python train.py --input="log_mel" --mlp_ratio=4 --inner_norm=false --moe_every=2 --beta1=0.95 --max_precond_dim=1536
Rows from block 5, named by matrix and row number. Rows with one number belong to one attention dimension. Each number is 128 + 32 x the weight over the matrix's rms, rounded and kept within 0 to 255. All counts start at 0.
# q: attention query (model.blocks.5.attn.q.weight, 192x192), inputs 96-191
# k: attention key (model.blocks.5.attn.k.weight, 192x192), inputs 96-191
q.141 [ 90  93 111 168 153 162  99 162 175 151  87 121 104 162 122 138 134 104 147  99 140  99 155 120 108 107 144 150 123 136 182  47 103 109 156 120 150 138 144 148 105  80 182 140 128  66 127 151  78 112 129 139 167 120 162 177 185 116 111 136 106 108 100 163  70 168 135 112 223  90 135 179  79 137  93 146 147 148  95 166 123 105 129 105 132 132  99 138 128 106 154 150 155 100  77 120]
k.141 [117 135 179 131 134 171 124 117 119 132 108 106 139 134  73 134 133 122 105 100 136 105 151 124 135 189  94 135 137  85 107 126 102 181 147 168 176 123 166 144 131 102 121 117 159 154 146 143 164 128 159 121  95 113 177 114 145 147 162 116 118  72 157 109 145  93 157 129 130  91  77 165  69 111  86 129 112 102  93 160 160 153 124  89 176 113 166  92  81  83 116 151 170 182 128 154]
q.142 [150 130 145  78 154 141 156 116  98 167 139  87 124 178 160 140 106 129  95 120 149 162 172 123  68 113  88  78 172  79 110 112 102  82 153 121 172 108 110 100 167  69 126 193 125  99  82  35 140 148 129 211  78 138 150 127 108 158 102 139 183 173 110  59 169 134 108 157  89 115 158 126  95 179 113 156 107  83  79 205 160 111 107 171  94 116 132 135 137 135 178 150 128 150 128 146]
k.142 [138 125 158 157 122 141 195  66 134 147 110 106 128 179 150  87 120 131 155 151  60  87 119 120 104 170 146 182 124 159 142 133 119 122  95 141 131  81  96 155 114 159 105 158 167 171  91 103  82  62  76 103 113 163  88  45 152  70 144  82 108 133 154 212 175 132  82  89 180 121 154 120 127  56 160 166 124  99 115 153 144 148  96 161  83 128 120 139 116 100 115 118 164 132 172 115]
q.143 [109 145 179  88 134 157 135 124 140 110 155 124 111 119 139 103 134 104 108 113 133 128 185 104 104 135 126 114 145  98  94 173 155  79 145 106 140 173  93 140 103 160 128 151 133 137 184 165 104 134 108 103 124 107 150 100 122  82  99 179 104 163 160 144 140 167  64 148 155 149 131 120 184 152 133  94 108 103 122 118 121 157 133 127  94 114 194 101  87 115 120 104 104 120 146 124]
k.143 [137 144 114 189 120 142 101 133 110 101 174 143 175 138 106 172 187 127 127 131 162 143 116 126 110  43 179 129 108 122 169  94 110 155  97 124 169 120 176  79 170 158 108 109 139 196 138 124 117 106 118 115 155 105 120 112  97  88  92 142 125 138 139 119 117 145 105 137 137  84  96 153 108 178  92 115 147 114  82 108 153 114 145 115 135 188 127 131 130 160 159 151 108 114  98 146]
q.144 [116 118 119 112 133 129 211 158 113 124 120  76  68  88 152 148 119 108 143 160 134 114  77  55 160 171 158 137 171  69  87 172 194 132 110 140 190 147 101 179  84 137  82  82 100 186 106 194 133  94  54 127 177 113 135  93 130 127 146 175 106 160 125 124 173 133 160 153 147 213  84 132 149 108 146 154 110 145 135 103 101 128 188 127 127 122 145 112 112 157 131 156 178 111 123  90]
k.144 [119 161 153 121  46 118 140 137  79  87 128 132 110 122 146 161 142 120 165 143 165 125 114 103 118 123 170 110 153 104 151  89  54 107  95  78 108 132 142 171  56 132 160 119 131  88 171 153 162  91 121 151 144 103  99 161 113  80 127 190 113 101 118 132 161 126 153 112 142 134 112 144 158 148 139 116 185 115 137 160 103 113  80 143 120 122 169  97 123 113 131 130 188  91  97 155]
q.145 [134  56 121 102  78 155 143 122 149 188 139 117  93  97 161 140 113 125 134 136  86  92 142  76 133 177  63 115 162 174  93 159 118 134 141  83 141 105 181 149 153  98 168 161 122 105 132 113 125 153 153 144 151  97 118 138  92  94 156 117 147  94 131 173 157 154 124 149 164 136 172 131 118 182 121 148 155 128 151 123 118 137 135  32 114 134  81 126  87 138 113 122  92 171 117  89]
k.145 [122 136 124  62 137 162 110 126 190 114 137 131 162 113 196 110 187 138 182 106 171 163 184 118  80 184 173 142 160 108 124 124  68 135 168 137 164 131 102 104 178 178 154  99  95 122 133 120 151 191  92  92 114 154  67 111 114 171  97 166 179 119 154  66 108  72 134  82 116  93 171 169  84 144 184 114  67 133 132  65  89 150 150 203 140 134 149 143 177 119 143 110 162  97  72 175]
q.146 [155 124 112 142 150 137 112 129 104 110 139 150  98 125  93  77 107 160 103 165 168  93  75 140  98 152 106 107 136 118 107 112 173 102 165 165  96 113 230 105 170 121 162 116 153 117 139 158 161 113 152 177 129 102  87 142 101 143 125 150  80 150 133 137 169  84 181 178 189 143  96 156 106 109 169  97 153  88 126 117 127 156 165 126  94 132 146 153 185 109 154 101 152  68 136  58]
k.146 [ 73 117  96 158 167  84 125 123 173 190 170 165  85 132 118 158 128 136  37  88 157 141 145 132 165 158 142 136  75  98 163 128  98 143  72 129 144 119 117 113 121 132 190 126 120  77  87 142 125 116  67  56 136  94 127 118  72 120 230 154 104 124 194  96  92 183 130  59 145 158 201 145  96 180  81 106 148 158 140 122 149 113 109 141 104  90 126 167 143 161  98 118 110 143 172 151]
q.147 [133 141 144  73 149 100 146 106 141  90 159 126  84 126  94 115 165 114  93  95  98 139 153  65 100 114 176 192 101 155 156 125 130  97 140 136 106 180 126 178 103  98 135  58  69 146  87 140  96  84 116 119  61 127 144 159 109 126 130  96 127 133 122  86  92 173 130 137  95  90 149 141 134 137 128 121 117 134 175 138 149 156 111 176 102  62  78 154 163 133 160 112 118 118  83 132]
k.147 [169 138 142 124 172  95 145 164  78 109 127 183 140 152 178 109 195 107  88 112 112  65 166 131 207  92 144  98 106 160 180 143 153 177 131 131 162 101 149 152 178 138 101 118 114 159  97 131 133 105  90 115 139 134 153 129 179 109 108 143 123 117  75 139 169 153 159 159 107 144 185 110 130  92 124  82  93 139  82 113 171 111 155  97  74 165 127  73 152 146 102 155 176 116 199 127]
q.148 [132 117 125 122 179 170 122 109 115 143 136 106 108 115 128 138 158  74 117 164 104  99 114 151 102 118 171 146 142 116 111 154 137 126 165 145 154  84 147 141 124  79 116 103 132 105  87  73 157 148 156 201 129 104 113 154 121 137 121 100 100 118 157 133 159  94 166  93 102 125 160 137 117 132  68 142 143 178  72 152 141  96 126 153 120  94 115 132  97  90  95 166 116 116 143 151]
k.148 [157 116 100 167  87 127 106 147 153 124 140 119  71 172 143  60 117 103 146 114 144 172  77  82 111 169 121 133 159 186 109 124  98  96 130 137  51 165 173 160  76 111 184 163 172 112 141 136 161 123 156 153 111  73  75 110 167  84 138  75 107 131 103 112 120 133  90 138 136 154 166 112 122 127 133 137  98 109 141 180 107 108 134 165 129  98  98 130 151  94 135  74 133  68 152 122]
q.149 [ 33 136 143 174 127 179  61 122 161  99 127 196 121  89 179 106 143 113  81 142  84 113  88 144 127  65 150 129 118 160 141 163 158 176 137 125 195 177 154 126 125 117 122 168 163 119 112 132 116  80 148 182  87 113 143 157 108 187 107 105 111 137 124 115  83 106  89 150 154 110 126 159 114 192 113 121 102 135 147 137 136  79 136 161 197 119  98 116 155 151 109 197  94 177 143 112]
k.149 [159 191 177 172 147 176 211 194 124 135 100 106 117 135  95 122 182 135 143 182 104 106 105 124 190 175 127 127  86 135 105  63 131 121 128 158 165  95  99 104 147  94 144  84 131 100 105 177 129 142 135  88 144 113 116 102 168 104 149 186 156  87 154 116 146 143 105 141 103 147 118 138 195 109 119 155 106 140 137 150 119 110  55  83  95 169 184 134 151 115 122 147 140 130  83 154]
q.150 [135  77 134 129 107 140 104 124 114 123  63 191 100  67 150 166  82 119  56 139  94 105 104 123 130  79  95 111 119 157 151 146  87 156 121 117  35 112 151  89 162 101 153 127 147  89 132 184 162  42 141 112 137 119 104 127 198 111 189 126 125 176 102  85 123 181 133 146 148 158 123 109  80 164 119 180 138 127 154 121  87 101 128 107  96 130  74 115  98 159 180 127 109 142 108 113]
k.150 [169 169 133 105 117 122 147 134 135 177 158 124 124 179 104 106 141 184 175 140 180 108 108 121 165 179 125 156 187 122 160 133 121 186 155 126  95 164 148 152  95 134 146 130  93  86 114 141 133 107  87 174 155 165 150 153 163  88 126 159 125 143  94  95 147  99 132 140 132 151 127 150 145 167 112 144  91 122 109 100  58 154 123 136 154 135 171 155 149  73 166 172  79 115 139 100]
q.151 [ 64  82 118 151 154 147 124 123 124 135 143 159 172 127 144 141 125 157 106 133  79 178 160 139 104 119 140 148 192  60 163 103 100 139 151 134  94 106 160 199 168 123 134 156 101 149 135 154 135 150 112 118 205 157 104 246 131 102 158 154 102 136 116  90 130 107  81 141  90 106 109 118 159 164 100 113  86 138  91 136 118 146  93  90 128 160 153 123 167 115 148  88 135 177 109  91]
k.151 [113 152  61 115 196 154 112 137 165  94 116 181 208 148 143 114 131 126 124 104 145 103  90 128 122 113  92 134 136 128 100  82  72 145 133 117  92 115 169 134 103 172 150 117 127 140 131 135 140  96 152 142  99 109 134 113 116 184 100 141 145  56 157 157  83 125 146 164 154 159  95 122 116 130 100  88  54 148 130 175 106  68  92 142 109 186 181  84 169  71 109 136 110 159 108 163]
q.152 [240 141 161 112 119 142 126 152 125  89 100 122 141 120 125 131 195  86 145 117 156 112 166 135  72 158 173 145 130 143 146 114 139 129 106 150 132 155 104 132 137 163 125 167 121  88 130 139 136 139  82 112 111 106 112 132  89 117 128  90 199 123 103 106  74 141 139 188 174 105 101  94  20 131 145  73  99 113 143 159 168 113 106 111  80  98 105  87  93 141 124 135 147 108 130 102]
k.152 [144  92 159 134  75  78 136 184 188  93 101  61 136  63 132 174 122 169 156 128 123 201 156 133  71 163 132 114  80 133 148 149  95 109 135 109 129 141 129 155 154 161  50 100 103 123  91 126 178  80 145 152 143 164 154  92 139 125 100 140 111  59  26  94 164 143 116 118 175 121 140 104 114 142 133 146 160 105  62 144 117 134 152 114  85  84 101 149 161  90 109 155 143 157 128 116]
q.153 [109 148  98 184 120 115 161 106 174 125  40 131  97 120 126 148 134 108  85 153  93 201 160 146 145 192  59 120 134 137 141 125 146 182 108 152 141  80 143 130  57 118 117 168 137 144 103 179 138  86 102 108  81 179  27 129 141 162 114 172 129 141 141 110 127 111 138 160 161 139  87 116 127 121  98 114 132 127  87 124 138 101 156  81 102  94 179 131 128 152 144 128  79 134 120 157]
k.153 [ 64 140 151  79  86  86 140 123 139  94 190  74 139 137  79  98 148 117  56 136 125 164 107  82 160 140 138 120 168 142  77 134 105  34 128  87 147 139 130  99 116 146 122 111 133 132 119 164 154 134  99 100  92  96 131 121 109  84 102 145 120 114 167  96  82  99 112 101 112 143 178 136 124 140 154 165 164 127 109 144 136  91 127 161 177 122 151 117  82  95 186  78 143  95 170 119]
q.154 [117 190 142 140 164 123 103 131 111 148 122 134 172 110 143 134 123 176  77 134 108 114 145  80 113 129  83 109 124 110  87 156 169 116 115 153  61  91 168 108 172 170  85  76 158 183 168 148 122 144 172 145  92 124 133  92 110 141 142  87 129 114 166 100 178 113 156 126 106  94 126 170 157 112 136 169 171 123 124 144 155 150 201 124 115 114 106 148 115 116 116 181 156 200  93 125]
k.154 [133 126 183  92 118 114 156 138 108 157  99 148 121  59  74 115 161 160 144 156 124 139  32  97 133 157 175  75 191  90 107 134  79 124 133 109 147 121 163 168 108 162 171 130 114 112 135 100  79 128 112  54 180 139 118 103  85 152  82 164 186 128 165 166 128  57 141 103 124 158 159  60 128 194 140 101  92 123 139 195 115  89 110 122 139 139 176 116 137 119  87 132 114 115 177  99]
q.155 [121  83 121 179 116 162 117  91  95  91 150 105  78 120 134 138 126 192 103 180 125 139 174  65 126 102 153 132 148 114 164 161 138 157 148 185 137 138 194 128 173 160 161 103  82  83 126  89 165 173  97 102 150 117  99 126 135 159 133 159 124 146  97  49 151 145 163  87 127 120 193 135 129  71 151 143 140 139 200  66 128  94 112 175  98 100 108 179  98 137 164 127 112 142  83 110]
k.155 [101 205 109  86 111  85 100  61  89 162 108 122 168 147  67  89 111 159 111  75 153 141 150 112 165 125 141 137 134 132 120 105 134 142 130 138 142 149 160 111 173 127 125 142 144 215  77 152 213 106  80 162 150 186 149 129 146 231 105 211  99 147  64 109 118 118 103 101  99 165 143 159 100  73 121  85  87 120 116 153 110 141 126  97 105 144 143 133 161 132 107 114 124 148 123 137]
q.156 [152 131 161 146  94 120  80 128 128  94 150  42 111 157 156 125 140 165 120 131 125 102 129 179  61 136 108 161  82  74 143 146  74 140 106 122 183  67 149 113 114 100 109 148  87  88 116  82 142 142 168 131 147  85 131 149 118  90 139 151 153 103 145 116  59 131  77 129 139 127  72 108  90 150 155 200 152 147 112 107 114 155 158 104 124  59 114 114 115  98  95 142 154 121 105 108]
k.156 [110 145  92 152 199 111 168 122 134 117 133 156 117  74 138  40 151 110 172 109 136 140 171 124 114 114 108 141 147 125 147 132 142 136 159 155 135 167  89 122 147  94  86 179 134 144 132 101 134 121 123 161  90 106  53 149 120 152 157  77 178 131 149 127 159 158 125 190 168  85 111 119 110 152  97 143 157 113 112 162 140 105 135 134 133 115 154  90 148 110 132  77 116 154 166 142]
q.157 [176 123  90 148 178 127 114 168 185 172 135 135  80 106  80 138 223 120 112 102 162  91 115 115 125 138 126  89 104 161 137 182 104 146 128  81 146 111  93 204 212 115 119 172 123 149 149  59 122 114 116  96 155  89  84 227  99 146  89 143 137 131 155 142 100  81 170 163 134 131 135 110 144 124 214 123 132 164  74 102 166 140 117 162 158 148 150 117 225 120 184  81 124 110 184 101]
k.157 [ 90  96 102  90 169 220 168  89 147 119 139 153 146 149 161 174  64  95 117 106 145 109  53 158  86 115 110 125 118 214  91 153 135 132 135 155 121 130  76  66 104 148 119 142  34  86  89 139 158 158 134 110  98 148 129 103 183 111 166 103 138 160 104  90 136 108 136 103 215 202 141 128  86 146  73 142 106  88 105 135 148  94 107 115 110 130 117 103 159  98 102 105 143 144 149 184]
q.158 [ 73 140  86 128 177  99 123 152  80 145 154 140 108 146 152 101 124 123 103 152 147 146 157 169 131 143  84 140 147 131  92  72  75 199 140 103 158 152 144 139 170 124 135 142 128 156 160 102 132 161 200 167 175 137 167 151 154 126 121  76 161 104  63 159 118 187  88 143 150 104 192 170 165 134  94 129 121 107 120 147 158 153 174 147 158 119 113 146 101 129 147 156 139 156 137 104]
k.158 [ 90 188 137  91  81 162 109  84 157 155 128 110 159 151 155 128 118 147 139 107  71 127 153 149 134 105 101 145  52 126  74 179 160 136 119 142 147 139  82 209 147  97 122 129 120 197 145 160 130  91 154 102 126 174 115 111 112  89  79 105 135  92 148 134 142 112 129 171  87 111 169  84  20 118  93  59 124 107 179 130 118  85 130 169 138 158 149 104 155 128 107 104 132 136  92  67]
q.159 [105 100 145  99 189 113  91 126 101  94 146 117 129 139  85 137 117 156 141 139 132 107 139 115 115 127  78 132 132 110 152  88 100 188 138 150 142 154 121 141  63 126 101 135 179 123 128 103 117 141 111 114 118 193 148 119 168 109 164 132 127 132 109 128  79  89 107 118 137 144 138 113 112 125 183 160 133 151  89 120 139 156 175 115 132 124 148 107 175 172 150  87 137 150 147  90]
k.159 [ 89 104 132 138 135 131 137 128  74 152  78 150 155 152 109 134 111 166 164 127  97 128 122  81 126 147 136  90 141 104 118 145 106 140 128 122  75 148  97 145 161  90 150 105 133 196 146 145 115  77 135 101 136 123 130 154  69  63  46 126 120 121 167  88 154 133 107  78  77  92 142 131 139 107 165  88 144 131  74 132 152 119 128 152 106 111  74 110 143 140 174 121 120 126  97  85]
q.160 [105 150 123 108 116 161 153 121 118 130 180 127 199 126 108 172 184  66 150 114 110 174 104 142 116 189  89 154 110 122 141 132 152 151  76 205 175 157 122 150 168 143  81 136 148 102 141 194 194 137 164  81 166 135 113 137 151 113  64 105 105 122 115 135 101 123 130 112 123 163  88 156 154 126 153 205 141 181  69 124 150 133 130 180  68  95 149 114 152 126  86  71 144 114 156  87]
k.160 [ 67 101 146 165 152 158 147  92 136 152 168 118  79 132 137 145  23 144  71 105 138 118  79 172  88  73 120 113 192 123  92 106 137 143 128 110 141 134 131  80 144 160 103 184 155 112 239 188 140 153 135 117 169  60  85 129 116 151 133 117 147 110 148  91 111 133 195 136 151 121 176  74 109  85 165 124  98  99 192 124 147 139 163 135 104 123  56 143 175 146 123 105 106 123 137 150]
q.161 [127  61  92  59 124 124 130 112 127  99 128 100 160 137 117 129 121  91 126 111 156 145 112 160 169 123 170 117  92  94  90 142 151 127 123 174 125 154 169 116 116 102 160 106 116  79 105 164 126 125 136 196 140 159 109 141 152  64 106 194 123 147 172 171 127 205  97 158 106 132 135 146 132 131 149  77 130  86  82 126 132 142  85 102 145 152 114 157 152  92 158 157 129 170  89 116]
k.161 [119 129 164 140 146  76 136 120 181 134 155 161 211  61 126  90 161 133 132 127  80 190 171  96 130  98 117 158 154 163 152 125 136  83 134 177 126 125 113 130 115  85 158 124  97 161 146  99 105  49 143 114  59 163 161 158 162 118 119 153 150 106 145 174 125 137 138  65 174 130  95 110  87 192 111 138  45 148 140 126 115 115  96 145  87 117 114 103 166 123 119  75 136 176 143 155]
q.162 [129 136 147  92  92 102 107 101 123 101 129 145  67 183 117  90 149  81 157 147 126 143 122 140 114 110  73  82 164  80 103 122 119 120 129  86 149 118 122  53  66  96 115 135 146 107 115  96 102 116  65 109 128  84  93 132 179 152 117  96 112 136 117 142 154 132 136 167 117 133 117 129 151 189  73 133 146 122 113 111 158 143 121 157 155 126 148  93 128 149 130  47 174 155 116  52]
k.162 [ 98 119 126 174 104 153 105 143 136 115 139 148 131 200 158 127 146 174 155 209 104 115 140 195 160 155  94 197 154 135 101 106 112  93  59 148 147 165 151 152 145  99 114 105  98 137 104 123 127 135  91 101 127 105 184 126 154 138 128 179 124 146 166  94 168  60 101  97  95 102 173 160 140  83 171  64 183 117  89 117 134 142  88 125 107 123 151 162 168 134 117 100 172 118 128 106]
q.163 [133 165 119 111 113 126  92 130 140 156 165 114 149 109 116 107 122 131  41 138 132   1 148 135 147 128 140 120  89 143 112 133  88 158 119 117 133 155 124 121 152  57 103 131 151 178 123  65 131 155 190 160  84 109  77 111 144 156 135 114  97 144 118 137  88 143 173 120 137 106 170 166 132  88  85  79 108 199 135 141 123 119 128  83  66 186 115  86 210 140 120 104 146 151 153 111]
k.163 [167 127 166 122 101 194 150 131 136 181  84 124 155 138  98 123  76 166 135 148 155 174 141 160 125 130 152  95  84  85 115 124 150 109 137 130 121  67 137  81 147 149 166  86 100 103 135 133 128  78 163 103 163 130 118 142 104 112 177  53 175 135  75 139  96 132 124  72 145 132 162 158  90 144 154 152 125 131 125 105 155  56 115 179 164  89  98 117 119 172 103 148 115 170  94 141]
q.164 [ 88 127  90 105 122 147 145 154 104 109 110 150  77 123 204 118 116 132  74 176  98 191 109 102 195 137 152  95 129 123 139 166 121 142 123 127 124  98 155 110 120 173  95 111 180  99 102 141 114 158  50 142 154 133 112 183 119 142 143 209 142  93 162 139 137 117 157 150 154 111  95 118 171 107  42 120  88 188 117 102 105 129 148 116 145 152 130 147 114 142 115 192  36 128 103 130]
k.164 [121 154 132 144 159  91 149 150 117  92 100 151 117 136  94 124 129 125 114  93  94 172 145 170  67 123  99 123 132 126 162 111 119 104 142 124 126 104 143 142  94 185 143 106 182 107 155 125  90 126 143  94  96 189 170 145 198  94  68  99 149 139 165 137  75 137 120 111 107 167  86 162 141  97 107 114 145 130 129 123 165 124 116 141 128  90 148 128  42 104 190 118 149 102 143 138]
q.165 [163 164 146 173 132 156 120 139 164 113 121 154 121  81 147 199  82 161 133 152 141 129 102  72 143 117 137 165 204  58 175  82 115 194 112 130  82 113 144 113 173  95 110  81 146 128 136  74 170 166 119 124 140 148 127 131 135  99 160 117 150 147 130 140 159 154 166 132 127 101 130 171 144 138  91  87 103 123 132 179  62 148 120 145 117 164 141 108 156 110 110 162 126 158  80 128]
k.165 [ 72 139 118 156 157 158 198 133 197 130 172 189 156 188 116 135 193 120 109 155  82  73 195 109  79 126 146 142 109  94 124 118 174 111 132 142 134 112  83 155  77 145 125  91 159 141 127 162 176 142 128 176 104 103 179 132 146 135 159 138 188 117  52 185 147 149 154 143  68 173 122 144 132 166 136 133 121  88 175 115 100  67 112 135 155 142 123 146 112  49 209 135 129 131 129 100]
q.166 [161 159 109 139 150 189 102 133 117 136 162 140 136  83  75  99 139 122  90 144 181  88 149 136 110 168  88  90 142 184 153 114  87 162  93 120 153 128 105  83 146 156 119 134 147 110 132 135 116  98 162 153 108 109 102 164 151 159  96  80 137  93 106 132  85 146 112 135 150 120 166 111 142 112 137 150 178 124 135 131  74 162 116  93 189 110 145 102 112 103 157  57 187 119 159 122]
k.166 [143 151  79  61 125 175 122 137 109 132 103 136  96 128 199 154  85  98  78  80  77 152 135 101 164 144 128 138  45  92 120 203  85 185 143 164 136 108 103 166 106 131  61 141 117 116 132 100 151 100 122  73 157  83 154 113 104 122 155 104 122 103  78 173  78 136  69 108 125 110 102 128  70 108 153 177 116 162 137  63 101  89 146 114  67  67 137 188 146 147  65 131 154 111 107  66]
q.167 [177 126 156 113 151  58  89 129 162 114 145 115 131 113  83 112 215 121 101 105 107 126 150 113 198 112 127 153 136 121 142  85 145 100 106 125  99 134  90 169 105 177 127 118 127 142 120 107 178 151 123 112 159 149 100 163  69 107  94  94 141 132 157 154 152 150 126 132 144  93 134 162 167 115 116 110 102 134 122 143 169  91  94 133 122 121  97 112 139 143 140  93 177 133 142 115]
k.167 [126 114 126 157 126  78  87 134 158 155 116 170 131 140 178  92 174 109 101 129 127 184 154 127 140 158 169  92 101 121 186 122 159 136 106 136 100 130 128 189  87 131  65 118 101 139 175 163 123  97 117  77 149  79 133  54 155 129  73 198  98 135  91 119 168 139 116 118 106 153 205 165 144 123 158  76 126 155  83 133 107  98 124  95  85 134 135 158 153 195  97 161 100 109 131 152]
q.168 [ 77 108 107 122 143 143 118  98 130 149  73 117 105 157 126  72 150 134 105 133  64 118 130 164 156 118 126 148  94 161  85 127 131  88 119 123 139 114 138 115 141 150 170  65 109 169 153 106 168 145 175 180 114 148 119 132 130 156 150 123 126  93 173 133  71  76 107 153 198 134 120 150 212 140 186 124 148 182 174  90  93  78 108 182  88 127 163 157 144  81  76 163 130 165 171 132]
k.168 [157 142 137 172 114 161  78 212  96 122 156  82 133 118 167 106 128 135  95 130 155 182 163  89 160 174 194 129 129  94 154  70 184 123  89 134 108 104 113 118 132 125 153 136 127  79 147  79  80 119 134 140 182 107 146 106 125 165 133 150 179 117 133 134 116 132 177 125 157  76  71 100 101 107 126 190 107 140 166 148 128 106 156  78 132 106 172  55 152 146 152 195 137 124 141 139]
q.169 [151 177  81 107 106 141 131  47 164 117 149 179  80 147 122 182 127 164 134 120 147 142 137  92 125 161 110 158 118 146 153 192 122 134  96 114  90 110 155 135 128 119 113 131 137 118 111 120 109 124 111  91  96 112 140 148  98 171 114 161 131 128 165 141 132 173 121 166 127  87 139 102 143 168 155 100 166 141 106 159 144 101 122 127 212  83 135  96 145 139 119 100 150  59 126 146]
k.169 [144 126 116 138 184 101 131  76 146  79 128 184 139 113 131 170 144 137 149  77 160 124  95 120  81 112  96 125  99 166 108 117 124  91 122 123 118 165 125 167 117 175 104 134 144  92 151 166 165 130 142  78 111 141 109 105 125 156 155 152 172 100 135  95 149  68 151 135 132 133 150 109 197 109 122  93 124 167 125 128 165 160 119  99 106 169 150 159  88 142 132 122  73  93 135  92]
q.170 [ 96  69  98 171 158 109  84  71 133 110 124 129 128 136 134 102 146 154  97 152 140 103 106 175 100 110 178 157 133 121 137  66 150 118 112 142 155  84 178  90 129 117 110  92 172 145 107  65 179 137 114  55 151 110 163 112 121 108  97 139 116 121  87 145 134 144  80 205 101 138 124 107  77 105 147 129 182 104 108 119 139 131 133  94 156 135  90 131 108 117 217 100 160 144 124 125]
k.170 [ 85 178 138 190 114 116 166 125 119 183 199 174 140 144 104 121 166 151 137  87  44 136 107 165 131 142  38  95 227 120 174 138 164 155 171 111 107 144 152 141 169  74 133  67  78 120 143 124 120 148 179 106  96 131 172 116 153 189 154 120  93 161 127 143 193 126 122 142  86 115 165 179 114  86  93 130 106 131 141 109  81 150 121 141 124  81 187 175 164 127 116 108 146 140 135 132]
q.171 [ 90 101  95 129  81 146 120  95  92 140 151 111 141 125 136 117 146 127  56  97 137 149 117 129 108  86 131 237 134 114 135  57 160 198 159 167  60  95 103 109 109 123 148 106 143 149 151 149 114 137  91 103  81  97 138 139 114 209  84 114 190 141 117 111 122 181 151  84 123 169 118 104 191 143  93 149 113 132 116 152 105 159 156 110 100  87 125 116 189 150 153 104  89 134  89 180]
k.171 [122 128 155 114 157 168 146 153 140 190 122 132 139  82  95 131 114 113  79 153 135 110 149 153 128  37 131  94 126 156 117 123 154 136 128 162 148  76 175 147 146 157  97 106 170 100 116 143 156  57  91 114  98 117 158 182  74 158  94  64 145 157 149 127 115 142 167 163  81 131 194 158 122 172 175  85  96 119 105  98  96 108 110 141 110 181 133 113  90 117 137 179  97 119 159 100]
q.172 [110 119 170  86 158 129 173 103 126 114 127 129  76  96  89 141 130 131  53 137  67 203 114  99 116 161 137 141 133  91 123 128 127 138 146 105 147 136 123 120 169 126  98 177 149 183  83 176 110 150  93 126 117 116 165 148 125 175 183 152  86 141 161 134 122 138 112  96 145  73 107 181 141 144 209 101 196 140 151 180 135 144 131 152  97  98 138 143 141 106 121 148 107 140  85  87]
k.172 [141 147 122 157 151  83 158 117  88  67 192 147 141 139 112 116  95 159 127  70 174  57 127  97 124 158 136 169 111 123 162  82 168 109 186  95 128 139 176 160  98 138 130 133 118 152  78 104  98 119 118 119  98 111  59  85  89 153 152 148 132 119  87 130 110  51 150 155 141 159 122  61  89 107 113 164 162 199 123 143 173  64  61 115 124 157 147  69 113 106 132 111 123 116  81 101]
q.173 [ 72 136 123  96 158 145 113  59 143 138 200 149 118 132 104 153  88 157 117 126  76  99 135 187 106 106 174 139 123  69 174 126 153 171 128 146  97 147  96 192 191 126 144 134 145 115 111 133 121 105 136 143 123 169 171 143 112 119 178 126 219 146 152 142  94 137 162 109 114 151 113 168 151 148 142 117  89 134 145 172 134  73 132 153  44 146  92 125 127 127  90  45 130 180  71 107]
k.173 [155 121 114 121 173 100  57 170 199 174 118 181 156 223 146 118 105 164 147  89  86 109  94 135 118  77 122 163 143 200 120  79 109 108 108 121 114  61 106  66 115 166 144 148 100  97 119 128  94  76 136 180 100  77 182 110  79 141  54 117 130 128  87 176  82 162 160 143  67  52  88  52 116 129 150 135  99 129 141 101 122  70 127 155 139 112 102 132  94 151 156 151 133 145 113 122]
q.174 [137  64 133 155  91 113 123 100 108 141 200 157 146 156 123 135 131 142 163 123 175 124 133 137  69 167 171 154 117 101 132 187 144 134 126  85  95 146 140 105 122 140 140 115 168 121 125 185 122 152 112 143  67 126 104 126  96  97 115 197 133 158 101 136 102 104 168 132 155 149 113 160 145 176 146 109 169 158 128 141 133 142 107 113 151 126 107  90 153  74 144 118 142 126 160 120]
k.174 [150 138 105  79 126 109 117  90 150 109 142 140 114 116 137 162 109 146  98 167 136 146 134 146 133 150 100  74  67 167 162  89  72 135  77 128 122  88 181  94  99 108  96 178 121 147  83  89 164 161 159 128 113 121 154 114  80 163 139 143 151  90 112 176 146 136 123 113 112 138 131 123 137 167 128 131  97 158 129  89 165 155 123 144  88 144  92 131 104 169 158 141 113 147 107 164]
q.175 [177 142  99 100 156  65 149  95 126 115  92 114 153 162 127  81  79 127 119 126 119 106 139 183  64  99 145 147  92 129 141  89 162 127 136 106  88 131 152  51  81 106 119 100 134 131  51 176  74 101 195  72 176 125 196  74  63 150 100  94 141 118  65 181 132 166  95 144 145  75 121 145  88 101 150 137 111 148  84 132 105 142 148 174 103 119 132 143 126 100 153 151 111 115 160 110]
k.175 [189 197 142 160  69 125 112 172 115 140 180  93 156 123 167 135 132 103 157 121 101 171 114 126 179  99 116  71 116 112 115 131 245 114 116  62 131 133 120 121 181 158 121 114 135 119 135 150 134  79 104 112 128 102 152  65 107 135  91 124 147  92 160 122 147 177 133 182 101 118 114  79 173 135 136 108 161 194 131 144  81 188  87 112 152 112 168 201 141 151 112 135 134 168 113 127]
q.176 [112 138 109 106 101 115 135 140 135 100 185 148 109 166 157 106  96  97 106 189  72 167 188 103  89 152 170 141  73 111 117  90 160  51 140 142  88 102 116  82 147 148 131 117 125 133 141  98 160 100 139 136 173  65 133  98 128  86 177 123 103 134 126 149 181 121 117 134 126  94  64 102 143 131 161 120  58 104 133 140 167 149  79 174 127 131  93 111 124 140  99 112 149 119 129 129]
k.176 [152  64 132  68  92 170 112 130 114 131 142 132 175 109 152 124 154 168 100  74 116 131  91 139  94 107 140 132 150 123 174 161 122 185 157 118 112 135 132  98 150 156 135 104 140 120 122 117 169 133 150 148  94 140 160  68 125 127 150 152 153 106 146 197 130 150 182 148 147 137 130  99 152 150  90 186 177 137 157 158 145 162 134  34  95 122 106 123 123  85 133 127 124 168 124 140]